From a checkpoint of a small image embedding model.
Model: 6.85M parameters, 64-pixel images, arch vit, norm layernorm, activation swiglu, patch size [8, 8], layers 14, width 192.
Rows from block 10 of a small image embedding model, named by matrix and row number. Rows with one number belong to one neuron. Each number is 500 + 25 x the weight over its row's rms, rounded and kept within 0 to 999. All counts start at 0. Numbers have three digits each. After the name is the row's rms in percent of the matrix's.
After each neuron's rows are labels from the 100 images, of 14976, where the neuron reaches its largest size: "colour at peak" is the nearest of a few named colours to the mean colour under the peak. Only what is clearly more common there than usual is listed. The data: photos of arthropod specimens (BIOSCAN-5M).
# gate: MLP gate (model.blocks.10.mlp.gate.weight, 576x192), inputs 0-191
# fc1: MLP up (model.blocks.10.mlp.fc1.weight, 576x192), inputs 0-191
# fc2: MLP down (model.blocks.10.mlp.fc2.weight, 192x576, transposed), outputs 0-191

gate.421 091:500500500500500500500500500500500500500500500535521500500555525500500447500500500500529500500500500447500500500500543500500500500572500500402521448479607500500446562500477500537500517500500500533500500500500500534500431515500500500500458500500575500483531500559500500500500500500478500500545500552500500500466500500472500500500500500500500500500500469500500500500500578500500500500533500500500512500536500500500500500500500500500500533500500500614500500500454500488482500500500500500540559500500460500500500500500500500451500500500500500500440500515500500500500500500459500500
fc1.421 109:473500500494500534470500500500500444500500500500460500500500500500500423500500470500464500500500500500489500500562500500500573556500500542500500500500500559500447543500418508500500500538473500500562500500500500500500445500500500500500500500500555500594500557500500500500533500500509450500500500500500500500500572500595538494500500500500500500528500500523500500512500456500500500500500536518500500520479500410500500537530500500523500500500500470500500480500500486538500500500500500500500500500449478500500500511500500529500500555500500500500483500500500500566510500500500480500
fc2.421 101:500474500500519500521500500500500500500500511500500500500500500500500500500500500477500500500500500500500425528500500499500500500500536500500500509500500500539487500438500456500497500500500465500556500500438500500500500500500543460500519500500581500500500429500500500500500500500534500500500500562500500500500500500512500500537500500500500500500500500620500532500561500561451500500500500402507500500524500430500500500500544500500554500469500500485500500500500500477500500465500500500500500500527500546500546500500500500470576500512500500500426500500500560500546459500500500500
colour at peak: pink

gate.311 098:500500500524532509500444472500533527500467500500500500500489500570500464500500500577500500500484423500550500500470500432437500500580550500518500500509500500500500500500500500500500544500500500463452500500500500500500500500503474500495500500500500500500500500539500497490500500500500500500555500500423531435529500500472500500484482608500500600500500500500500585500500500500500500500500500500586500500500500500500500500500500500483500500500456500500500500500461510500500500500500500500454500500500500500516500500500500500499500500436500500500500500500500482500500502500523500500
fc1.311 090:500500500500500500500568500469500500500500514500535500500500500500500500500500500500500500500500500500543500500500500500500500500490474417500500475500500500500459500500500500500500548565500485500589500500397508491500458500500483500500500500500500500500500582500500553500500443500500500500500500500500500500524500500500531510463471500580500500500500497500500500500551500500500500500500500500500500500500500500492500500518544500559390500500500482500494500500549500514500500500500500544500500590473500474440500483587500508500476511500500500500525500500486500500500460535500510500
fc2.311 090:500500500500500500491500500500500500500500500500500500556500535519538500550500500500500500500500500500500500429500441500500508500500500438500500526500500500500500531500500500500500500500500500558500433565500500500500507500500500500492500500500500500500500500557500500500470387500500553500500500500500500500500500477500500500500500500515500549500500459500435501500565500591500544500500500500500500525500500500545500433385507500500500547500487500500500500500500500500452500500500500500500416500531500500500562500500500494500500500500500500500500500492463500500443500500500500500
colour at peak: grey

gate.150 096:558557550500500500519500500488500500500500500500500533520500500500500500500500500500500494493500443500500455524534453484500500500500500500500500503500580448561500535500500500518500500500500570500515500500500500445500500500500500500500524500500500500500500500569500500513470500437500542528500500500500564500500500434500500500475500460539500550500500468500500500500500500500500536500500500500426512498529442500500500500500500500500527462500431500500500468500500442500500500564500500500500500500500457488500500500517500500500500529500500500456500509500500514500500500500372500500
fc1.150 104:500500500500452513500500470527500500500538455500500500500500500500561500500500567500500455500500500500506500477500523500500500500500455500500480494500458464447500419551500451444500426500500423512500500500481500528500500540500500500500486516500500427500448468500500500500500500534484500500501500490500507500500500545500500500500500500469500449500442500450500500500493500566500500500461500500500495500500544500500502500519500500500509542500573569500500500500545565500500499500519526500500499514500500500500500500480500489434500500536430500500521500500500457482500500500500500500
fc2.150 095:500500500500500425500500500543537500500500500500500459500500500481500516500479500555452450500500556500500526500500500519500517500539500500500500500523500500500500500500500500518500500500509500500448500590422418512500500506551500459500500500500512500579500500427522483500500500476500500500500500475500450500500500500500500500500500500500500500550500530560500587456500521510549500500500500500497460512500500500500560500392555500500500500500472500500512500522546500500500500500500564500500500500497500500500517500500500500477505485500500500500516500500483526500500500500500500500
colour at peak: pink

gate.393 118:500468500555500500572500500500500517500500525500500550500516500500500500447500500500463535500500500500500500500447500500497462500500537530531515539449538442500468500583500500500500500500500500500538500442500500500500500500500564534448500500500451500511500500437493500548454502500500500500512500500500500500500500500500500500472545500500500547500500500500530500500485500500500500500500500517500500476493500500500501500500500500500500522414487447500500500500500529500516503436500500509520500500500559405515500551500466500499484500500500484458500500531500471456500476419500500500
fc1.393 118:500437472500500500500500500500500557500500500533500526500500500500491472500500500500500500500500500500500500500500500500500498500500500500550500577500500500500500535500494500500451500500500500500500500500500509500500500527500547500500500500500500500486500487567500500606502500500463500500500500558486451500500500500545500530440574540471449500500500533499500465500500500500500500529533500452500527500500539500500500500520500500500569500500500466500500500500500479440500500553489500500425500484575500526492545569500500500500500460500500497500428500547500500560500500500500498500
fc2.393 118:500500500500531500500500500476500500500500500540500500500500469500500500500500500500522500500500472475500500484431500500486500508500500508500423436500500500500416471500500500500500463500500500547500500442500500463500500500514500500500500500500500500500500500500581500500500500560500446500500500500500485500502554500471482500527500500500481500500500500500528524500450500500500500514500500547500500500525500500500500528448536500500594477500500500438500500500500500500500432500500463500517490518418500500502500475500501500500542500500500565432539500500540474500526423535488500452
colour at peak: brown; grey

gate.142 106:456598500559478500500496500439500500500500500465571500500500500500500500500500512500500500500514500500500497500471500500500500500459500500500536500549500544500473500500500507500415500500545500514506500457500500500500500500500555500500500500500519500474500466527500500434601500443500500500500500543500530500500552500500500516457418500500500500500500479500500500527500500500566500500500547500509535494500500500500500500500561500500500500500472500500500500500500460500500500470500500431500500531500500500510500500500500545538500456500545556500500500500519534500500500500540500500
fc1.142 104:500500500443470500500500491500500500474500500500500453500500500500571474500500442500500489500500532500580500526479520500500500583500539500500500518500500498500500442500500500500500444500500408500500500500537500500433500500500500500425538500500514500500500500500500500421500500578500500500569500525500500500500500500500562500500490523500500500500550461500532500500500500500500500500500500500500476425500512500500548489500500500500500500500514500500509500500489500504426500462451500500500524500500500463500543500531500464500466500544463500500500500500500500500500500500540500500
fc2.142 117:500427500500500492500524500560500500500483500496500500500418500500500533500500500500500500500500544500500500500500521500500500500464533478500527496514500500500500500500500401491500449500500569500500550506500500500523503454500500500500500500500500500500500459500500500500500500500453500500500500459500500500450500500469500500500537500500500481500500500569500500429425500500500435500500500500500500500500500537500500533461583500542488500514441500483549500500555536500500500500500522466500500513500500504527527500448546500500500433539471458500515500500500544532500500500500500500
colour at peak: pink

gate.154 113:474500512436500542500564563500533510500500500500500500500500546508500421500535500500511500500500500500500500500500436500500500549500500567525500436500500540500500500520540500500500500500500457511500529500500500500485500439490503524432500500484500500500500512457470500500560529478507470500479485498494500500500500539568524500500474498500571500500459468466500432518500500500500500500500533500500455482500500500500500500500500522500500500500463500500500449521500500500439500500447462486500500548500500500500568500500500500500570500500500500500500500500527500500500500500500500555
fc1.154 125:500481500500500495500500500442494500500543475500500454403500500500500539500460500500500500500500500418494502500428521500500500491438500415478500500500500500500500549500506500442485500549500500500500500487500472500554518534524500500500500549491500465475500473500538500500500500526500500500500500477500472500500500542500500500506493500500500533500500546525500500522452535500500513564500500500500500500500500492500500500500500546533468500500500482500500500512517500460500500555500551500520500461529469500500545500467500581500527500518443500500516500500500532500505500532500500425
fc2.154 113:500432537500531545500462511500540500487500500500500500493500500500483434500525500500500500500500534500500507499500571500500500500471500490500500500500566449500500466486527500530500500500500500495500543500573518500539500500439500500455560468500500500500500500500502500500500500500538464500500500500444432500471500500500449472474552492500500566464564533500500500512530500500500500500500495462545500500500560500500500500416500500472500500500491500500500500500500500550554466500500500444500511460549500500500500500453509500500500500500500500500500500467471448507500500500500488500
colour at peak: black

gate.8 097:500512500517500467500500500500471500529500500500500500500500470500500503553500500500430500500500500500463510500500500559500500466500500500500500500500500575549511570500454510478500500500500500500500483484500500500425450596500500500547490500500500500500545500500500500500500500500468500500463500500500500501500500500500500494500526500500430500500500500500500431435608500500500500449500605500500500500491500500500553500517500500500462500474500500573573474500500472500500500500500500500500508500500500500500500500450500500500533500500500500500500500500500516500500500518500500500
fc1.8 096:567562500500500500500500500500500554572500500500558500471500500429441500474500500594500500540500500500500500500455463482500500500500479446500523471500500462500500500500500516500500501488542500500500500500546500581500500500537500500502500500500500500500500500500500500500469500500500556431462500500500500494500500441500511500500500500531500513500536541468500500508500500500500500500455500500500500516500500467500456479500500500500500500452500500500500500500500500453500537500500500533500500500500500500500500618500500500459520500500500500500458483428500500500537500488530500493
fc2.8 094:500558602500522500557500524500500554500489500500479500448500500500477500500500500500500500500485500500500543500500497500500500478500484507500500500522500543500500500500500500500500500500500500500500500500404500511488500470589500500500500500500500500500500500500487500500500500500500500500500500500500500500500500500423500427485500500500500500473500500500500500541500500500512500500500500500500500500500460500595605511500500500512500500488500500425500500500500500500539486500551439500500500500500500500500500500542500500439592500500500500500500500500500511500500421536500500500
colour at peak: pink

gate.41 081:500500500500452500500500523500500500493500500538500500500500596500500418500500500500500500435500500500500500500577500500449500500500500598500500500563448500500482500500500500501500500500541500500500500500541500500500500500500444596500398595500500500500500500500500500500500500500500500500481500500500500500500430500500500500500570500500500500500500500500500460528500500500500465500500500500500489500500475500500500454500500500500500500500500500545501500500500532500500500500500500500500500477500500500477453500535500543500500500500500484596500500500505500500500500500500500500
fc1.41 078:500500500500530500535500500500385457500495500500500500500500500500500500496500500500500500500500500459500500441455500500500500500500500500500500487500500500571500486460468500518500538500383500500500531480500500500500441500500500583541500500500490500500500500500500500500514500403500500500500500473500500500448535503500500500500500500500500500500500561500516440500500500500500495500500497500545500500500500500500500500500500500500469500500500500500500500500500500452500500500500500500500500391556500443443473500500500538500500500457500464500500442500504500539500489500500500500
fc2.41 068:500500500558500500469500500478500500500500492500580500500562500500546436500500500500505500500500500500500500500435500500415553500500500500500421500500500500592500500571500500500500523500500500500500500500533500447500500500500537500487500498500429500424500500500500500500500500500500500500573500500500500500500598500500519500500467500500420500500500500500500500451500500520437500500500500500500500513500500500500500500500500500500500500500500500437548500500500500500500500500500500500566500514500500503500500500498548490500561500500500500483500500500500500472485500500500500485
colour at peak: pink

gate.33 089:500500462500500514446500511522500470500500500517500500500516500500500500500500546438500500481500500421500500520502500603500500462500500500458500500500500500500591500500500511516500500500500500500449500500574500500540500511500500500500568484524500500500500500500500552427500500500500500500577500500500500500500549500500493500500500500500500500500500500500500500406500500500500500470500500500533500515500500500500433500500500500537500500500500500500557500494378500433514500500500500500500500500500500540500500500497464500500470500465536500500500500500500500500500500500500500500
fc1.33 093:500401500500500500500500466549500500500500500500500500500500500500548500500500471500493500500500500500500500505500537500500440500500583533500500594479500500500500500500500509500500586435500500560500500480500500524500500500500500500500500500500500500500500500440441500515500500500500500500549500500500502546500500500500500500511558500500500500541500500497500500500500500510500500500500419462500429500500500500500427502500500442500532500512500500500515500500422500500500500500500500500500478540500500500557500490573500500429500500500500548500500500500500500500500524500500500500
fc2.33 100:492500544500500500500500500454543500500500500500520500435541500500500500500476500500500500535500507455500500525500500500500500500500500500500500470572500475479500472500500458500500500500500500500500526500504500500486500470572500500500500500500453500500500500500500500519420500500500544500427500505500500500500471500500500484500514500500500551390500500500551552500439498500479500500500474500474458540492500459500500500500500500491500500564500500500500551500500500500471470500546508500500500500543558500500500500439500556500500500505500591500500514465536500500500500509435500500
colour at peak: white

gate.200 112:500500500500500500500538523508445500518500508540500532461500500500500536500500500429500500549500500436470500500500500500500500500500500465516500500500414500534500579500500500500500540500500486548500500500458500497500500498500500500483500500500500420500500500500535495500589500500500500500500500500537500500479500464500500500492500500576500500500500500608500500500500500500500500500500500500500500506500557500519500500500500495500500500500447500500500500500549534500469481571439464500500500500500500500500500500475500500508523500500500500500436454485528525557500500500437497519
fc1.200 121:500500437477500513500500501500543483455500500473500500500500500500500444500500500500500500500517500522595500517500500500472500500500540556514500428500533500559503500500535500500500500482500500500500500479517500500500500500500434500500500500500537571500500500439500523556474500500500509500500500451500542500533466500508511500543533500424500461552500500484500500530500500500500500524500448500512500474487401500500500533500500500500500500500549544500552500500500500500500483500500519500500500523509497500500500500485544552515465500481500456500570549500500509493500500500500500500
fc2.200 118:552500500482500500490523495500500539500500524500500500466545522520500500500500500500500515500500500424500500500466500512534543485459549500540500456500454467500481500500500500500537467500500500473438500455542500500490500500500487500511500500495500500500500500500500500500456500500459500500508500451460500451466500562500500500494500500500454500500500500500452500529500463500500478500569500500500502500443500500500500485500531500508500500500519493544500463527500500500500500500548573500500500503516432500500500555500510500566608436500500484500500529500500500493531500500500500558
colour at peak: brown

gate.262 097:500500500500500500500500500500500500441562480500500500500458500500500518500500566500478480500473500500500500500526500500464500475475581500500500505500463430515453500500537538500500500500538500500443460500500500580500500500500500536487500500500470528500500500494500537500518500500533555500500500500500500500500500500500500500476484500500500500500500500500500582500437531500500500500504420500500500534469518535568469522500468556500429500500500500500500508431500540500500500500500500500500500500500556500549500500500431500500500500451500500500500453500508500500511500500469500525
fc1.262 091:500500500500500500548500500485500543500500500500500500500500500510462500500500500490500498500500500414500562464478500397583583473475500500500500532500500554500500537500551500500500500570534500476500550533500500536500466500500500500500500500501500500500500530560500500451500567532500500500443534444500440509500500500500500500500500500500508500456500500568500500514413500500500500500500500556500500500500500500524500500500500500500500449500500500513500500500500500487500500500500478500500500500500500500500500500530500532500500500576500500500500484500500500500500536500500510500
fc2.262 101:500542570500500475500500500500500500500500500500500500500500500500500500500586500500500593500500500518496500500500539500500500500500494500500511500478500500553500500500500500500500500500500500500500500530500500500500500500513500446496500446500519500500500500500500500500500523500500500500500505533500500500500482500372470498500500468500500435560500500582500500500548500439500500500444537500539555500500500572500500500500509500500528500503500500500500543500558500500460422500500500500500500500547500500500500500500500500500500500500522500457500425459500500500500517541461500500
colour at peak: pink

gate.316 101:500500474484588574500500530481500500500526503500500500451500515500500500494500508456500500500500500548500500526500500500502500500500500505440500500477500610474446500500500500500500500560521500500500500500500500451500500536500500500500508500500500475458500500500500449500532500500570500500500447529500541500525500500500500500500470500500500500500500549538445500500527500500532500500461500500500500500500500422462479500500531500447500500500539500500500500500469500500500500500500500497500500567553500464458551500500500472522507500500454569468486500500500522500500500500500558500
fc1.316 104:500457500546541500500500500500514534500500536481483519500526515500500500478500500560538441500537477500488500500500500500462500558500457500500490500500518500500573500500500500526458500500497500447515500500500500500500500524500500500500500500521500500471500500500500500500496500500500499500557500500500500531500500500459450469472500500500500500500536500463429500500500500575500500482500500460500500431500500500500479434557500487411539561433500500563500500486500500495530500500500500500500500500500565500460500596500500445500500500500500480500500500500500500500500500500500500493
fc2.316 100:500500548500500500500500574500500552500531500522559500500500500500500500500500500479500500489500500595500404481500500500555500500500388574469500574500566500513500500453500500500500500500500500500500500500500500500540480500500559473500500500500500592456500458500494500500460500500500500500500500500504500500500425500500494500500500500500500504511500497560515500500519500500442564500500436500500483500500500500500500500510526500500500500500496500500536498500500500500500500500500500485500500500500500500500500500500494500546570500498500500491487500500500500500500500500500500504
colour at peak: pink

gate.398 086:500445500581482559500486500500500500534500500500500500465500500500500476500500500500500538500500553494443502533500500476500500500500500452500538482500500500493500519500481500500500500500500500540500459500500500500500546448500500500500417588500583500500558500472500500500500500500508500500528500500522500500500612500500500500462500500500500500522486500591483500500494500500500500500500484500500500458500515500500535500528495500524500549500461500500500500556500560500500500438500500500500500500476554526478500457500452500535536500500500500500500500500500514500488500500500500500
fc1.398 071:500521500500500500500500500500500500500530500500500500471508500500460500500439517500500507500500500500500500467500500500500500500500500500494500544500500500500550500500500500434500500500500500485500500540492500500500500500500500500455500500500570427500500455500500500500500500500500500500500404500500500500525465500425500500500500500500500500500500577500500500500587500500500500500500558500500500501567500500500500439476495500500500461500399500500500500473416500430500500500500500472500500500575500500500500500500500500500500500500500547500500500507500500500500573500500500430
fc2.398 077:500500500500500500500500500500500500536548407557500500500500477500500440500500550500500535500500500500500500475541498500560500500545500518500500445500500500500533500500500577496452500500500492500500500500479500500500500500444500505500418500500521500500500500500569500500500500586500500500500500500477500565532500500500500461465592500500500500500500447429497500512500500500500500500500563500424500500500500500500500500500500500500500498500500500500565518500500516500500500484491500523500500500500500451500524500500500500500500500500500500500500500500500402500500500500500500500
colour at peak: brown

gate.80 084:500500500500500554500500500500500500500500500442508500500500500500500539500500500452500500500500500500500500500500500500463500531500591500491500460500500500500500500518528479500522500500500500440500500500520500500500506500500500500500500500479536509500500500448530500500500478500500500500500500468489500500620495500487500390500500500500439554500500500500500500529500430500500500500500500476608500500500502500500500500500500500500532500569500431500500500500500500500500500500500500500500500500500500440500500500530500421500436500500500500500448500500495500500500500500541452465
fc1.80 086:461500500500500500409500500465500500500500500500558500500518500500500500500500500500500500500500500461540500500523500482500500500413585479500500500500500500500500500500500556500500533600500500500500500500500500500500500500500500500500515500500500500571500555518500500389459500446500500542457500500500500500500534500500491500500466500560500500500500500500500500500500497500500500500554500500500500500544426500500500500548500500500500500500500500500500500500500500500500500500500500500469500511500500500459497458592500500500500500500500500441562500539500500500500500450500500500
fc2.80 088:500500500500500500459500500571500500500500500497500500528500500500500500500500500500500500559500500500500500500500500500500500500500465500500614500500500500500500500500500500500500500500500500530500444500500449500500500500500500453455500500500500500433509500500570500500441500500500586500500460516500500500500500500500495500500500502445500524500500500410500500568593486500500582541500500563500500500500536500500500500500500500500500500500500467500435500500500500500389500500500500500501500500500485500500500500486500458500506528500500500467500533500500500500500500500500500500
colour at peak: grey

gate.482 111:500523500493521500500500446500472559529500500500500500500493506500500467500500500532500500500454576500500500479500483500500518517577500500500548500500500426500500456546500500500500500500500500500500500500500513500500500535500500459500500500500500438500500500500500500500454513500500524500500500500500500500500500561592584500576500500500500500478500500500514500435500500535500457500500500500500579500500500500527465500500455428500500500458488500500500500500500500500500536467467500500521500481500500500435500500500500449488500500503502500500500500459500500500500500580500549500
fc1.482 094:500500500509402500460500500500583500500500500500500500500500453500505542500500552500500500500500461435464528500500500538500500500552500470500527500563500502500597500500486500500500500500500500461500500500500509500500500500500500500500500500500500457500477500566500500500486500540483500500514500500500500500500500500402500500534563500500500500500500500500527500500500500500501500500500500500500500500500500500500500500463423550500500500500500546500590500469500489469500500544500500500500500380500500500500500500500500477500537500500465512500500500500500500500500500500500500500
fc2.482 106:500500500504500536500427549438500510500560500455500500500517500500500500540500500458500500500500500514500500500460500500514500500500500424462536466500500500500438500500500500500474500500500483500500500500500500520500500590500500500500509554525500500500500526500500500500531500500500500500535500500505500542500500515500425500500500500483500500500500552418500428500500500500523500500500546500540500442500500500500500470500500500471500500500500500500500500500500589500500500536500500500448500473440500500585555500500509500500500500500500500500490510545500500500500500500577500500
colour at peak: white

gate.270 087:500500500488500500500497500560500500506500500500551500438500500500500500500453482551525500500500427500500500460479500500500500410500500500500500500500463500500500500500500465500500500500532500500500500500500500500500463500500522544500500500500519409500500500500488434500500500500500500500445500500500500500500500514500467500500500500500461500500508500505500500500500618500500500500500500500500500469500391590500500448500525500500477500492500500500562500500500500500500500526500500500500500500500500509500500500500500490500500454500500500500500500619528500500500500500500500463
fc1.270 087:500456500446500500500500441500500500500500500500497484500500500500500500514500549500500500575500500563550500500500500500500500500500500500500500453500500500500463432559489500500500500652500500500500439559500431500500500500454511500455587515500500509500500500500500500500546500500485551500500500516500500568500500500500408500500500500500500533500462500500500500446487547474500500500500486500505500500500500500527511500500500500500500500509500500500497500470500500500500504495454500556500500500500528488500500528500533475500500500500500500500500500500500500500500500500500500500
fc2.270 087:487500500500500500500500530500500458500500500500500500500500500500500500500500500461500500500500574500500465500557500500500500500505500583500500500500500535500500500500500500452500500500500476500519568468500617500500500500500500500500523500500500500542500500500475500500500500500500500500500500491500500500460500500590500500500559500500480527500500454500500500508478500500442500480447500500500500516572479500574527500500500500500460500500500500500475500500500500500500500500415521554488546518465500500500461500470427500479500500500420500462462500500500534466500500500500500500
colour at peak: brown

gate.42 130:500573500506444500500401483500429500500500500457500449500500500500476500500500493500500483500500500523500500500500500500500500467564500500500500500500500459500500478579500500500500500500500500414500500500500516516500471440405500442439500500500500478500500500483500501548482511500535500500500500500500483522500500500535500446500500500522500500500500500500556500500500455500500500547500501475500500579436481510500500500500500500472542500422500500500500459500500522500500496500505500535549500500500500500500500500525500500500468500500526500500500500553500500500494500502500488500
fc1.42 130:500500500500555500496500441516500422500500500500500500500568501500500500500500500500496500500453549483472500500500565500494471533476468457500544500534500500500500500452544500556499502500500451500500491500500500500500500552500500500500500467500500500500462500500500529500500500500500500467500500500500500500500500500500568500500500551473500500500571510426465500500510500487500571500500500525500541425500515500465500505500516500500500500500500539500500500514500500500500471479500500500500540502500520496500367500500500500480463500487500516500500424500458500500500500500500500500
fc2.42 111:500500589500500500500500500500548500500492475500479500500500476500500500500500500500500470500500500500500500571520500500474500500453500500481500500500500500503500500500500563500500515500500500477523500500500500500500500561500500500500503500500410500500500500526539500500525516500500500477500500448500500500500500539500500500424500500445580500471500502500500500532500541500500500500500481500500500500555507500500500500574568500500500500500500500463500500500476500481500500500500500500500500500500541471500430500500500500500466500444568430469500489500500440422420500513500500524
colour at peak: grey

gate.506 125:500437500516500500500500500500500405500492500500500462500500500500500500500500451467500500544500478500468552500500500500473547514500500500500450500500500561500478500510500496500409499500500515502500500500500500396500535500500500500500500500500498474500425500500500500500554500500500500500500500500500500500555500500500565500461556500500500500417445500500520540500500500500500451500500500500500482500500440500500500495500500486500500500500500500500500500500562536500500500476421500500549500500500500500500500516500552519500500500500500452521500500545500500500500448500500500500
fc1.506 117:500500500500505500471537561508500500500500444554500500500500500500482500515548500500496500500424500500430500500500500557449500500500500500577500500500500562500500500527500500519454500492500500458500500500420500500500500524500548500500500500500500454500500500459500500500451500500469500500500500488500448398500472500536500500500524520465500500500500500529500500500500430500500500500500520523500504523500500437500500500500500437500500500500512541500499500500538519500500481422443500500459489500500500540500500500500500515500522548514500541502500547500500500500492481500502500483
fc2.506 094:500500492501500500500560511500568500500500500500500500500500500500500500500500500500500500500500500500500470500500500500500500500500551500472422500438500500500500500500500500500500500500493512492430500599500431500500500513457542500500500500500500500500500500500500521500500500500500500491500500424500500500500500500500455531500506500500500536500500500415500500433565500606500500500472500500500528500545500500500500500481458540500500500500500500500500500500500500500500500500500481500500500500500451500500476447500500500533500532500496432500500500500559500500579561500500500454
colour at peak: brown; grey

gate.517 082:535500472500445500500472500500500469482500469500500527500500458500500536500500500500500500500500485500520475500500500500500517439500500457500500572500500499500500500500500500500497500505500547503500500500466500500500500500500500500500500500478503500500534500500500500500500500486477500514500500507500500500500500430500500500500500500500500500500500492500500519500500500500500500500538472424500464500543500500500500401500500594451581602500585500500500500439460500491500500500500537500500500500552500500500584500500559500448541500500500473500500500500500500500500500500500545470
fc1.517 085:500500522500500500500500500504500614500500500460404465500500500500500500500453500500500372500500500449500500500500500500495500539500561500500500546500500500500500500557500500489500500500500500500544527500500535500520537440500500514500500454536500494500529500500467500500491549530547500500450494458430500500576500500449500500500538500500500500500514500500500500520500496500500500500462490500500500500504500500500500533500500500537500500500500500500500487500500500500500500500499500500533500500500500500500500462500436500500500500500500500500597547500500500500500500500500500507
fc2.517 077:431500500500497439500558500499500500531500500500500500500500500500500500500500500594489500529500487500500500500500500500500500500554500500500599510500500500500528500500500500465500500426427500500547500500500500552500500448500500500500500500500500500500500500500448500549457519500500500500500500500500500500565500500450500500500500500500500434500548500500500500500561553500500526500500532479418500500500500486500500547500498500500515500500516571500500500500500551500500500500500500500500500495500500500428500500500579500466500500500516539500463500465500500500500499519500500500
colour at peak: grey; brown

gate.414 094:511500500496500500500550522500471500505542500536500551500500500500500500500500500500500500479500500508500500500500500500500500500500500500500500500500403500500532517500500500500500540500500500513500500500500500500500500524500489500463507500448447468500584500509566500425500490507500500425500555500542500500500456455500591500500500500562500500500500500541500500478548500500500500500506447500504500500500527500500576500499500500500500500500441500452500500500512500500500500500442500500500500458500500492500478442500500500500500495545500500500507391515500500500500500500500500541
fc1.414 080:500500500500442500500474485500500500500500485500500421500500500500500500500500646500500500500500486530495574500555500500500500500500500500500500500500500500500500448500500500500500500480500500500500500500500500500500500500500500500500500500519500550500500500500437502500411535500500500605482478509483547500500523545560500500500500532433500514500500500457500500500474480500500500500471500500500500500478445500500500466473500523435500451500552500500500500500500500500500501484500462482517500486500500500500500543500500500500500500500433500500500500500427500499500500500509500500
fc2.414 079:540500500500445500500441500500500500500490500500500500500440500500500500462546500441500616500500500500500500500418500500504533542449524500582500500476500424535396500500500500500500493500500500451500462500500530500465500500500500500500515500485500500500500483500500500500458500500500437500500500527500500500500500500455500500428500500500500500500500500500500500399500500500447500500539500500500451500500500500500464500500500500500500500500497500500500500500500500500515465500521500500500483533526500500500527500500500517500500500500500501500420500500500500500500500500500500500
colour at peak: brown